Weights of a small image denoising model: norm groupnorm, activation silu.
Rows from block 5 of a small image denoising model, named by matrix and row number. Rows with one number belong to one channel. Each number is 128 + 32 x the weight over its row's rms, rounded and kept within 0 to 255. All counts start at 0. Numbers have three digits each.
Before each channel's rows are labels from the 100 images, of 14976, where the channel reaches its highest value: "peak at" is the part of the image that holds the peak. Only what is clearly more common there than usual is listed. The data: photos of arthropod specimens (BIOSCAN-5M). In brackets: how many of the 100.
# convs1: first pointwise conv (model.mid.2.convs.1.weight, 384x384x1x1), inputs 288-383
# convs3: second pointwise conv (model.mid.2.convs.3.weight, 384x384x1x1, transposed), outputs 288-383

peak at: bottom right (49)
convs1.104:095149113102123165125127130087119123115122127136173133137139174085081145127188103156120107108157139127126111104167096110132117118090156119117110149133139110088176079131111060119166130147115153166136133149128178163092111111133135121147167145109135128132157081166121128147147095087162135120
convs3.104:179109122108135126159158139115124171119134143158127149143144145083133109161174112092124117152123148150134130136162141114117132109167087113149172150132119131122192156144129067133179120123138112174132081097160170162111113141137133143143146144105192112114168070112106136116111146100150110167

peak at: bottom right (33)
convs1.72:204123106138132131142128122114085171117093139139101109141081138181063112149104106116123112148108111166142080102138095094116117125074137131134130114141128110146147032143163100137138177152138153115123115184124152119101114110182146149116148172125117179145148114127103141120123132119138163098
convs3.72:144128111175130119147109105121127182109126157133119120135161139117185127116154074121122145086106117126124157166116132154128124133113112139147181113139145115138112192123097135130127152111089167124131125108141168176135139150151083101092156128125108108147122125145134114141129130120129114131

peak at: middle left (74)
convs1.246:094127062113140131124102170136089111136151184086139134067156082105169089129164124139052109155242119121117125097110153114107150156164110075145077127144158123138067143131101169045116119142103111119094106162138111133123000130111099060133143193155103124122132187159147145130152164128113156097
convs3.246:107123095151115075162103132099139142139162178061104120184084102107175085100139134101089146128051078112156141154084122186099106178105162195131167139129123161116114126101148117159131118143142069156145121132103121127120255095146099089170132097122101110134112098166119164114125107097127146061

peak at: centre (100)
convs1.378:094093151168134199144099140155161160155115130213118147151118125122097131111091101124144124103158120151154113109144128143082140091218138114121112077170114101162087141121086143124098129141144135141136136156159135131194136086153153081114130098089162098135162136179074141097118080136117114123
convs3.378:113199130157099152133132143171070068157121152161113136078159109111115110081097149124129083114140133157070147127106118125131095115089108132077159079168115131151095140083113136107135191083141175182134144129124175115120070151145088087131132140079142109100101188120126166143114081099158139145

peak at: top centre (33); centre (32)
convs1.106:142110124113159191128097198116144118117131116112143084108165195136120093094166088101119132127095089140095144155080153098136191179115123101086122163151185136192115102151085132131145152089090099152101122172142119134104141094141137081075146097134112118148140134099152055091118148108101178164
convs3.106:126122113099126162148134060101144105127155162115133167115111111134093098162146086146119169140129095121137154123144128143093099104113181160140161145097191146109093153121151152123141137123154108108145119168156122095094131095198128137063147105147160165114133131112160180109155110134140149108

peak at: top right (50)
convs1.335:130108068051134140103124192148146157187120130140182136151130161127121094160127064072157136172114125108074145117132112170187134136126121132065127177107087110126135119155117155098127125169163120126109122200130060164194128163099126089206104137119105102140147114151108213117172147164124131081
convs3.335:141127092166143113197107153178200151151123132123186130171099122141154123162124182171091140172111099132123092148110128125140128109115141147170157199113184159131143178159131161107101119148148148112103156172164144151162133139140181160108118127108138111158160124081104018106191110136180120115

peak at: middle right (100)
convs1.76:084145140151150130122141144124141161084119154112119163147122126133117137154149123153102112101151154158119150121137132141122124095148085085199152078109104114075100146117105149119112085137067210198114111120146145105137083149138095093144128141128118135131142142073166124130117119120170138125
convs3.76:176130147152174118154127146128140106174077185139118152114158145122087149138036124137162108080128099135144143175116164157129129117190161118210193129100169166128117141174146134082112182134096072169131107104160110140140132137091161141130125113138146131124140147181186126157141150124118121160

peak at: middle left (74)
convs1.329:103090174109129132149147128103115086122108077141142144133118150123152104144093105119122154127193157196130131137110120128107146134137144153098143162144133188159123142165069178111101122126057128120169117022162147100081105218126199111230162075139096112142099132119107145116160123139128102165
convs3.329:082145165150167091123111131133057098130166148106145126134133072119140100140112107077142135185206155142122086123099128116115151094100101114154121074190152100083106157099125131118141108149032093144119097178133127149155075161120142161000145038090136136113134086110070148102104121134141119161

peak at: bottom centre (63); middle left (31)
convs1.208:074070127160162105120102144134174116097129112075134151127103126139123117130083025135120143142078130154114134152150124131187106161114132158117147169133143110170127136124114152160091147147119094178080113097135094099162122098146113184056087125139184096139124141060154107114148125108140106124
convs3.208:076104140154088151108124126118079160152129188154168173098138101130141153088125074097146119141087128140102124073095141144188138141143118130094153145140132125153072107163123121135165128170077128144151128101124135193094124072107148082170127107133101160091102140130152097093178134132109170151

peak at: bottom centre (51); centre (49)
convs1.31:130123137137156029113150109158131126093148126143084129094140127145130115080130090139098087099106198121123139112130118146143164179129156155135092108141116094164109135153143081056130128104104172140108173162136131169121155134103172099126108155128127085131114092117156167097104239105144104139
convs3.31:149147091146129171127118144137151114078106076105109108131173107110081130183106105161100097064109153130095117124138048113104147230096097074105150125122135140063133119122096113100119144148178103144146183137131125151143136101123083165119145124115108063116141105146149091086177176147116135166

peak at: top centre (92)
convs1.44:127113113130114207148162102106098066149124123096159107137118121129161119102142170152140114139119108133131112143141136131150110123117130118163155100101125068123095111127090093129124170117129205082146096122106113143155120146124099133114045155138244087150114115120125092114119137136143146153
convs3.44:128165154117105183154132098114142079096149162128126154124148120136113137122115084116115111140115159127089104137132133137132124113092099112099116129173139130143130143125102114120140109130119054118161118131092131121128077126165091141151115130147255123116128140146129071118125119122128160125

peak at: centre (86)
convs1.7:129149098077132117108137134118137101155206140117120132112137120138137152122170130145102126128151153104138105184131158162099145091121137148133155184144097150109097109109111185134154103154155115149115128131107148144118152112159095143134144138133112119085181143151151127203155124166137105136
convs3.7:162093120121124167154125134122135167109227138183123087134114116137139113146135137131157101139153167179133140169129084150121154063126106168118102132088146119104060120124120128150160167128126146117155139159122175116128157121140146161105144134108143105153149145103124167174121131148114115145

peak at: bottom centre (95)
convs1.382:196040118118113046073131141128149201183120100188114102042122155110128133087193108117150106109134165136107109153130132157143130111000148123134171140108155135111151149106146120110101077141124163123065155129127155127122160145141112093189181125101065132143144116150173113078135142122117141108
convs3.382:069094158136139110192143124180134229082118141114119132131105192154126150172117139112100103102136069150045118117176143140127171130123111174139079137155128133162083131102076134070071126143107126167099098114156143166139122172172144147123116091148034076124178092109163101112208148136146157208

peak at: top right (97)
convs1.49:149168111100084164132136123088163108177142132185170112100103133177095065125122136138130158132119147056170106112174109105139134130148080144155195064129102167126085112147090158107119093155225089176117215097136121132161138157108164151145123134055127126137124115142126115129134086189174101144
convs3.49:148114161110167128086114124130118122147073156205143135121121123107100116136136100107161097116142118203190134157165133115111105099098132162084082129184164140096077134143090145104138106157082075110126073109113206121097125170113142152151099106134123110143121141157117083130150128144121115140

peak at: centre (75)
convs1.159:147170120105128148110145177114149113206141127085126144112191078128088128105153145145148073136061160100092120107167127139092088144036138181148130155142087137140183181091113162139177142123170209079141133139170128074151145117131159131110124125105156160079133116135115121095145127171141096111
convs3.159:127174105128101119112175142160122160084073125112163145124172178120100120129117161160116122112149155098124162093149090133158199173221163107160146101154092153166113156116149145145049141137128191147160117122138131170128130125120118141149146100137109071131088159143157132154134117105146115121

peak at: middle left (58); centre (39)
convs1.167:087101084146161135147155103098132127107121135007128163152167171174090147113154134134178130161143136154175118101145119110163148112122145115159126116094135129155113131162102177125125225130102000124157154156167109104146154114137170101146153130117108153141103119161168154077128070150166139126
convs3.167:115151179126121145095116079137126099167122122216082082135100125143103149106081115114148124110125133142105115136104145106096130119163089121150120110148145147141063085108129084149153035145098239116125120088131151159126153121108109084187146098170133099138164134076132118087147126145106144156

peak at: bottom right (84)
convs1.165:092138116131146161100113128096130122126154113123120072129133141145114112126117117138159208148144132118152114163130121113134173184142155161117091093116124143140150147125146133104155119057156074200102123149143138094130150157161132123140124093090067118128164096104107130085090144157127120131
convs3.165:099110113096114141126077077108137157111125140111115084152107131106140158152126149122082169146111138182087155114108116120130159104191123150156096160167126150153127108115126127101170104070104139133084094107136143097104129115125111149145119165131133143153129117111098093094080142208102160164

peak at: bottom right (98)
convs1.351:110141127115168187175121100172136126122088131128120118144125146081213125138127115102139060106106145103144103133089173091126157162035128125108099153183147093155120116132076125143102107111122084135255156096086146141087157150044155103112119146117122093136133130128207101134110072122153124164
convs3.351:128109133119124184119147150172139127130121165103117144118113124124180095153108126163120084125162138083146140122144126135123129149218098132137111109094127146076102144109046132143141172116086106080255132132129129113127167133203140144153160139154153106156098122096184057173132147157162171128

peak at: bottom centre (62)
convs1.4:146105141158137116064128116177131141142142145151188173148082094172128088111116133179184088154099145098164153135110108105104148161065115166126121115188160161104205165088084160129143150135204088111140095157094146091151134106116158126090175114165085252123139150072149088056163142109166150089
convs3.4:103095173112093154080126106106105113146142128199100159119109120173059108096085125090132114115151141086157127104092138138164128191190129165097141118091136154140139139072057107113117164090154170128148128117124158119126160102149112160134147108162115073114136150135190070244131146120135056144

peak at: centre (36)
convs1.296:143137121093184143110117118131097105220126098107255153137118096155159114139155099127135180128161063123160124112093108141178125156125073162110120121017143095120140147146081141206111135127089127089142133223231092142125142110135112129134185189182084142130174080148145151211118094127156085193
convs3.296:122131105130098096175122116128131119185094170136255130101136125120157143109164160146138168117153179168135150141130120147140098193200186163129173138018104166140140074129172128194150129141169141120149091213233134113136102147098118134153193094159144173112139098110144144185125083137148177217

peak at: middle left (98)
convs1.171:132063166136147139141174153150115134108134137146157118096143132093168125138076166164140096149108176102171170109147085127153159148158093116133123115150141146121149126175124151188166148145135112132128091091127123174111127152100183100204146135131215138150102167156105166104150176156112123108
convs3.171:117148113108095152119072146146125101143106109135154060150140091177092097131091154126131136175127118128153135155159116176142180110077164141154128094124189145090102144135145132101165077154124116124121116186200171138089160158119155178000136101117166160098084096143128154133018109208094128145

peak at: top centre (73); centre (27)
convs1.142:127135004154097137113119084156142211091116161092167136103111101137128167133141147113085154116118000126131172133139115115091096159126133095180099174121104122126176130145130119107114141185098117137114148192147131145120132138145116142118119128109173108120150055143135138094114157142109127124
convs3.142:137113185058157129117143115098088042092078075148161117123098133138102117111129136113109126067134255135125133136104098094116113186147101101057144194108113117149075138131164161136133168138150146143165093164141118160111134135179096108124110129097139166138079063128146141135075154095110153117

peak at: middle right (54); bottom centre (29)
convs1.332:130128145119111143112112148105102150136179112122097126121109108124145145143068150117158146213141147120136231099202114118135086136113099112135134112100117163133128143084124182158150139135119130103092134147120146086126122168134120142147165130160143118124218140124131134144127168131119084089
convs3.332:132143145142157194089135159124144151149166173095147115201181110119187148115162110148155134039107087103162152143080131156178172123114186116162136142190134175181163122127126175197175109092168158124080168121099126125139142169127134103087061164103174172113181115095146106095106140154137205149

peak at: bottom centre (98)
convs1.51:171119116127099122154086139194174177168130113116082159115172187085162149145229104172126077132090134113058121219097104125104159097054100136129123123168126152129190137181181123151150100137146152141132113136184154116138128140097074158151218091167155129119155128138159115125116110093124109114
convs3.51:088124163132103087162106120177145113125092158114138138130158130149117112165208167128104117146114176164255135113112157123145129139148105133087139165155111121118104135176082103133155103100168105122104079168131192112076146126176145141055109086104164125146125095106073103117103123131133151119

peak at: bottom centre (67); centre (30)
convs1.277:108091080128122151148098164168131178164127142169201119090121086132157167124125046171114162113156076176134104117198096156160084139112132104138080129108167125024164132107163080114142137126165144118147084113074133148126094116162143146135095146132132059168107108142147183195127168086146134095
convs3.277:131118138155096104103101100125088102087084091132188084125158121127102144121094103089133131176079155134138106141202128122180109141140091151114122152084100107063163108169107180127159159149102124148067158150166119126150197164124106140088173115085184166101159133111105130118118109125077070108

peak at: bottom centre (70); centre (30)
convs1.75:167148129142154058193120090153214194089081150114139147169095107218163128126078168135104097081187122112095146130157162141145157105083109069155159164115152126090160059144137134108099160188133223107079156105072125130139127122106093124109122154095153143082169131135108139158136116108115149101
convs3.75:141111157076127078050086142138167114048124124136135124134154100111115108108092073132180151105186118127129141104079174114160097145113159080135101174121103148127148139112132139195148110105137172085186130184104111194120143190075084083095098170117192107104131118119081148117101121113121166068

peak at: bottom right (72)
convs1.343:078130113142115198109099183109091076107157103081159146174130192092117110145139183086084144080145107141102089106160131127122138138000166141131104103148162124137092091130160150153119110147101099170128129143084079106087122149143134153140184103184123127173106154123082126069129149138143118208
convs3.343:155148130118139160104151075142179168126103139131108089134171017094065102115160129071117132123133121162150153050140122098124151114195168118100119090126192182098139094153162091087207130138079139108128117120120097163133121142124123156145127130094077127133126122136104128168109096082126118018