Weights of a small image denoising model: 6.01M parameters, arch unet.
Rows from block 6 of a small image denoising model, named by matrix and row number. Rows with one number belong to one channel. Each number is 500 + 50 x the weight over its row's rms, rounded and kept within 0 to 999. All counts start at 0. Numbers have three digits each.
After each channel's rows are labels from the 100 images, of 14976, where the channel reaches its highest value: "colour at peak" is the nearest of a few named colours to the mean colour under the peak. Only what is clearly more common there than usual is listed. The data: photos of arthropod specimens (BIOSCAN-5M).
# convs1: first pointwise conv (model.decb.0.0.convs.1.weight, 192x384x1x1), inputs 77-153
# convs3: second pointwise conv (model.decb.0.0.convs.3.weight, 192x192x1x1, transposed), outputs 64-127

convs1.3:541538436486492523434500526557491509462386647541483498486480481525735499507545522531479507451468495461523412542479571556566493527537436535539485504481525472483357558587608496515463441478555523452391530546461476478585520508506540493
convs3.3:491474481494418477471504528483498447532576535487539466510512514435469530436486472556395567445538450482479536499532543533506451359551487481519539532466445538420522433435428542417471610584493542
colour at peak: white

convs1.102:462496552525501517502461547512564523506585500442532463499452552505431529471532537509498491471508543503489431508500536485520497568526473468493475420502472622546519484526467518464540487475540524550489532456495502497536494469522501500
convs3.102:402544560543465427432487512442594431505530563468440501504608549581465541443536570436419531505375461567455470543464504459468465534485501438570503506487381461529417556515508531566528394600464550
colour at peak: brown; grey

convs1.96:522499517495554563484471491391424453537533540473461480484446558467482474483591498487503510489497527454470457524498524473555538528550435479523467540514523481544535561512535483470495483607544519538521514323490493512515502535595499525
convs3.96:547438484504464499453485495516524557466482517450454575461493535472606455418531556548481452582535521513543386497489512503517459523511576482509462505486504426517413427508493500470563437530511448
colour at peak: grey

convs1.90:509521470489491502507512526516542482460499478517493530468498492523514501495515511488492483500491513482486487498515477502495494483490485534492487492504508469484506507493525508519478491484482505500504520514507488507505513509502517510
convs3.90:464513511446502481494493441504546486471380463473484459563418464520420534445493445477481492544578441498455499477494518452493488545493575482429474474540543490581491452501469540566481563464479494
colour at peak: grey

convs1.48:526528544487486488504490506442480501545491423425482482560427507480461548439479514545541540501515483520533586508474575464407528506598499491504463458473508613511542528605570503477470491524490510480493438495565527515557486530585533514
convs3.48:506503477499506440541474535467567449529489487526445592523525489569513569431528506440504537513466560486474436467444579482444459572469470501527628496438491590547558544518486548589566507506523441
colour at peak: brown

convs1.8:451500466485502400543502472435396422483434590561526522490513435539472491425584512475485490402514538503488538511544467429536528461310483516465510501528477530460583488459476530520561522629456507479445552516525526443542540544455499496
convs3.8:500474529397503487477534494497481558565487523568570573470481578514448545483601500471555567458563452460523572496493495458589424528518557537496480474489465415485454517501515477517486504545553522
colour at peak: white

convs1.167:482501506522486471531497524443509492494515509500496512464487489484498478499461494502495501558476483482510454480491515467522510536546499496507505553514520465518500511524543490520530487488540504525527473508478517502473505502510485487
convs3.167:520499484523533521526532593511488529582477472515499464539464516482402473533533475499486506520529550501493499596489523558487510474463515492391495514598542442467379453428430652557517515452402503
colour at peak: grey

convs1.158:542513473527496437503517512484506504515468641516505492503457579390526512521479494495494525516490496521525580496470519475591504513486517519512536512472496510500625588479433505485480515492524491475494536487472520522483507457551484525
convs3.158:463579564504507463528551565513408501479441433547462547576429454433420529428528544501590406494524516571438498551549489499463518561482486444500523533572572521514512472457482404563451525519551415
colour at peak: grey

convs1.7:545483503514540462472454527549474534567501468521476470447445568474596488467549459501482516528524517491531577522472493659529535493502446484482521537496528467549499498553392492499508508494478492534515567540505533438513480481463495499
convs3.7:448456650439530456521489463379538481481477598540494480549463417478421503508503505441476485518567513528557559494395520507478563536386482500525473436480520518567456496413448457448500552449580410
colour at peak: grey

convs1.146:512551475525522426481401528471444545422534610461489480516487447540440487538449434522456459515514465453516480483485553571537503444545464476533482545503519592549540498522426472424491525499507515508457509465558469480483496429588508491
convs3.146:488452561515569524570526459491534483560453629491592440526493475526417384570498564548467456526517497508579519518499470572416476547441533509478490389512565493502444507523366525353520511504444486
colour at peak: grey; brown

convs1.31:507501742526526432453520449579594586537537506565506486550522528459570479543558499452539542427519439492506478520495463170418510567451481519459490634487511467493508485528417516505489506448435502523501535491485509450474532416413476508
convs3.31:474487613465585485498440503443468511469418390504595490540408493516467534574378496522506524397524529448550467447484544511519523535519540584541591626488508564590504577509445571446578467489503551
colour at peak: pink

convs1.130:570586501526481556521538510555472521473482516585519492485495424534543503562499538505489500475534479503526450525473442427574519512386478524502568473515451639491727400424600498505469558540541563482543511652498489511455476549494490507
convs3.130:537430530545487537574463512517470517506485486456532450518511541509588529508379481453436483515461547524496390578499593482488580495590516534475518526534463584571478452460455481515586433492557459
colour at peak: white

convs1.154:508483517471502510560503509539529534397497488510488495495480457563526505492497514492506489457524532459542478460492498487474512457476546507494525505493516306474457496498527489518479508466463519540486514538513518488506512508495496493
convs3.154:375509503498563509534591436498571493465437478539495475488464460475451432560524459460489462551506501531516513598601460534564504574578501451482531516559522473450425528543512496428534449501441553
colour at peak: grey

convs1.33:510564488487466581505469454573469515544543573332499460518471590457440487464509499464513521486495489547462525540503515507433524517485467477501456477521491580501455533454500501514401518445487501500487489493521514532546515562585519507
convs3.33:439453546531498563424552473603534475452475454449452495576470549492498491452456422538429542500553488529512497505485433508507546539547453612576536506486493515503533442502486546435434549474429516
colour at peak: grey

convs1.103:487437458513584540503484561616452435565525443548496500451564571460424491561520566536489489473505520516552457556429510469543504366511494498486386482503527489489496480509463493482533490516464503558501408501441465496601505428451519491
convs3.103:584495415470454530404516487547473501470531509518434568392444536641511478449530478498545545453478529448479543490470537482493443467527394542524485541480514550495504577581592473476547571546490472
colour at peak: white

convs1.95:500517496536491482501467520480515455556486448491493457479511516472477493472548527512510486506498487488526478515492486537510508494543497481505477499487500639497505500502551480542470504458499486517499416453489498532500473484554483474
convs3.95:581514523486546483524434540552557464582475423512472516546467449586560499505493591519571537478512531426510482456495496540473448461517414533508488478450494553528564549491399496419554622438524465
colour at peak: grey

convs1.70:567500509486492485494475513519585519539486524487529454432449489520524499509491495474507494475487496550492580494488464522473526522488541484465467540529484545471553492507470485470422530487480515460516461508485501450520498532537481521
convs3.70:493529445484531486485495531608427490463543496465637429502468525609595487559512491408568527466470488517569472490476493437483562493546462550510557536533461477526566589569533429525413527452549429
colour at peak: black; brown

convs1.68:561547483489468600470483483403392510519547458502518523413564418568557455460401490526537499493510511485494632489507459460597520542425554475463427588551489513535569513501544491462472501593566515398503572490504513506531508437591457500
convs3.68:518516536486496479504466496538481631465434482474513528419422468538366508422506537472516549432607553415465485486518482547459466560545441443550522455446531485513521401568506502490552496461537570
colour at peak: pink

convs1.99:568474554511484557507507506507509523487532546553502514552512520475520487585468477506508488513520541562523516476524443476400515470505478489499584483495477504433437525488467500467453505498501502459489459728505523494503480570444540498
convs3.99:461495557524604496531567535564505596498565545361419397480476448537474646419521499486440425458426507567534491533566494516450507492567518414474476414524452447457537399394466605531450443606531541
colour at peak: white

convs1.23:478376502515577469505465461417484473495521421435520490432493598579476494506362445495499500511499497492544475533436557481514623286582496484485496420484509631513479359607550525473501460589497500477489596539387534502551523445454546499
convs3.23:484506479523437478488452444477516600537442485514438426553440317499475413378534485455469592523488510412461542483456511523449528495552514520509459441461596504564487520539508570586445524511545516
colour at peak: white

convs1.105:519526555391510554490513503416448611513487467557546562484496481476654476464511498484534490482495529588467428540525528375542642512405564515484518561477497587466533418548600498586491462517479527497522500527601505503443493472446462549
convs3.105:472445454470526522483530430474449376582573511616508642518593540484570492477614418529579541546483473507489517425493519529525454578477399471444536507544480540434462596516470489432437572450547567
colour at peak: white

convs1.157:523507462513475499428498500583465519493505573486469504516448556512621554516500523503474500486491523542479587529521504556528549531505471542505479531509525496524460441456419493455443532524572455525553458507416511501511501373542499481
convs3.157:474488457466567512442542496541484455478445508494541566426564480593543522528337544559511609461500507551586553518513511465473557445584449488522528559465445547511532523508547522472439527566572519
colour at peak: black; brown

convs1.85:437504488507538502469556489520465483480469593568487493507452551501523497591499466466499536528499505480496468499494448442661589390458578514486589549500503528489587498506473506572519460499533476459488529587446522499552496533503534500
convs3.85:495514532489460509478501527504547465477522494560449518492428425519537442453553484584598478434435439516480533374486532455545529509409581421438512552514534478478470479490545426493463513530495469
colour at peak: white

convs1.50:478539519495508543442454508486473498545504504493491510529451474509456502543500533503513549474516504505560527484534495495567491524538530487516523480530512671510524483463505487514458519480554507536502501490544504460453513504507490520
convs3.50:502446508464494492390569530503505438518473544377553532516574436473499489518457538569541437462442585433596509494529478496528516483588481562485568508455525620555550507468472516471459428468590605
colour at peak: black; brown

convs1.62:467575474475433464490507511531385440566491648497459433499401509400584509545421566490506484507530512523577398460503444527525530515579563481487480534463541419480487563555548516493403531614457503504507556490512496473434493510587496483
convs3.62:483499507489515520544510434444578596493443516519441419561420368559496319445449519544498499582539560476507543482468412523512529497516507604505430545526537431541574470582480496510488490489530467
colour at peak: grey

convs1.106:484490536539494492469515509422521507539520525520483495524476468527624539552487469526495464487525488508488570522494543459492561533506394516519526518489500556499544491576560490479476501517497528468526475468488496530598522510567492507
convs3.106:476547468497486568501496454535528503588450443590490526472482508448526595484504557527473407522615407492426479521489520459541467495444504479488437586549537483496573455537675523502495449562435495
colour at peak: grey

convs1.163:630514506500485451515520420484488481459468440532490475545398657556498516498280532477520500469496420487542510537481468482492601539586538506529398496468520466476466571505526497457472525363506449454563497496448455478534508497659475508
convs3.163:514476543538463516482526549420483534517507481546554499496500536524535544548433525488536556461457520546488492476436528581443535587429491576509547481495585506551474554558461538542556384508448490
colour at peak: grey

convs1.5:561449535433502447499549521519362478436500504514538473447514518472472499532571605509512508582490494526511497530495438426435551474483461567543560508496491489506434453512463516524381501620536489487548483548510507458522462547525533488
convs3.5:463558508488471450528460514534472475534450518496529603408550461619486410522384559545501483521494546422525389518521574578513499517437526424501539489414564481511519612512496453538501517412569506
colour at peak: white

convs1.83:477498497494494492488450535485417488566457465508498485465489501481482496525445501503522526460512442514509544490519487502404483450524462486494477504493489503511483501438512503487523481453513478503512455507490504494482513482500482497
convs3.83:499467518536500462543496517609564434495555445550469503485509477600543503429510596455530564394572503438560513508468484514520493490456465555536510496459494572556529498493487408447537508535433422
colour at peak: grey

convs1.183:525449585437467526524526505564576515471447445430535489516601496517515498457403611471484519535481479498410561451543542567465468604536501540522469558519515605503463496453483508400441522600435532550555421427485490534494503431468510490
convs3.183:599563454508445532487466436478518516398494391382447437549506492479582526476448494610492530508497541522505413433489560408491548505488529535482437631431587623527522499546467496577473474450432457
colour at peak: white

convs1.77:511516471487474514533511487584369504496502458464482524502566504524491471487500531494549479409511483461513496586512595462540537528461488500457435604522459716491396576469447478560559510465495530519501444505527495494474507579513545520
convs3.77:404527522442592513540505438446420478514498509597540577555615463581535504464555430526471487481453474516580540528489479544510481547423520584485545566532488594457514635535526442508525509518600418
colour at peak: pink

convs1.189:536466491485510474555428497508512506512545490483516464571507459537465508518446497518478502452491484445513599519543540542590428462552493471504449517498513589485572495597475463513524495432530505488456406479475489488508513449546481509
convs3.189:538503443505501540544553491445571472544609489480425427485635500545494558408437439517439586482504556497513474481564543557485503506483473393547476542474401520435473541494514532474497578456535466
colour at peak: grey

convs1.116:539495475478502544466515491494467462505471474506512504515525479486454488518538515527532491473508481553523514520489475497510489501471486526482502455513509476487526494516427519473507523490486504483490508496528507493538496476489525479
convs3.116:557494379427480506396539493466429442470532455462433426487470509546443472492445402480509456531554423552494609533472568552454507473471430415419503542494415552598575492481432546528586513539545513
colour at peak: white

convs1.148:472480547494459485467517508507606565490508534575508458611502599411614492499557412535556527530520437561513354550450515373548459511558492515485523520497499532533560439451584488470453497370506510443610502492476550515505503454420516522
convs3.148:633408571435461500525474491416538586441410517470521406465446387487458441407531493460514523590541477447495520499441450509440578532481539528505470450465577525517567429529563537418441541411516444
colour at peak: white

convs1.191:542504507519504503482513509515488526466505479486502468519499556474556508519516515496504533542494473479481509448493521536523494479478462540488527555510504498490483483491508514522521494484486508503483487551557477511456532481489505463
convs3.191:552479481497431550538487520521530511438455525503396380532541528537423473565584457437467529544544403577506488520593546514478486461482445483480459492600463514390428481489465529519519498371492555
colour at peak: grey

convs1.61:510495499504522521514498521581531516510469396540530520518488417467448490475519505516513500494511458494439520480501439515399507480498540490501475457512456397554570552507474481521543488510467500496515489474489477484503488479497471505
convs3.61:609452453493425532362529512525496591500511496433475495461465544487524505530511468543421490489509573386458517452508539516513457437551491579531524558495521562463496479510507471470463523534519507
colour at peak: black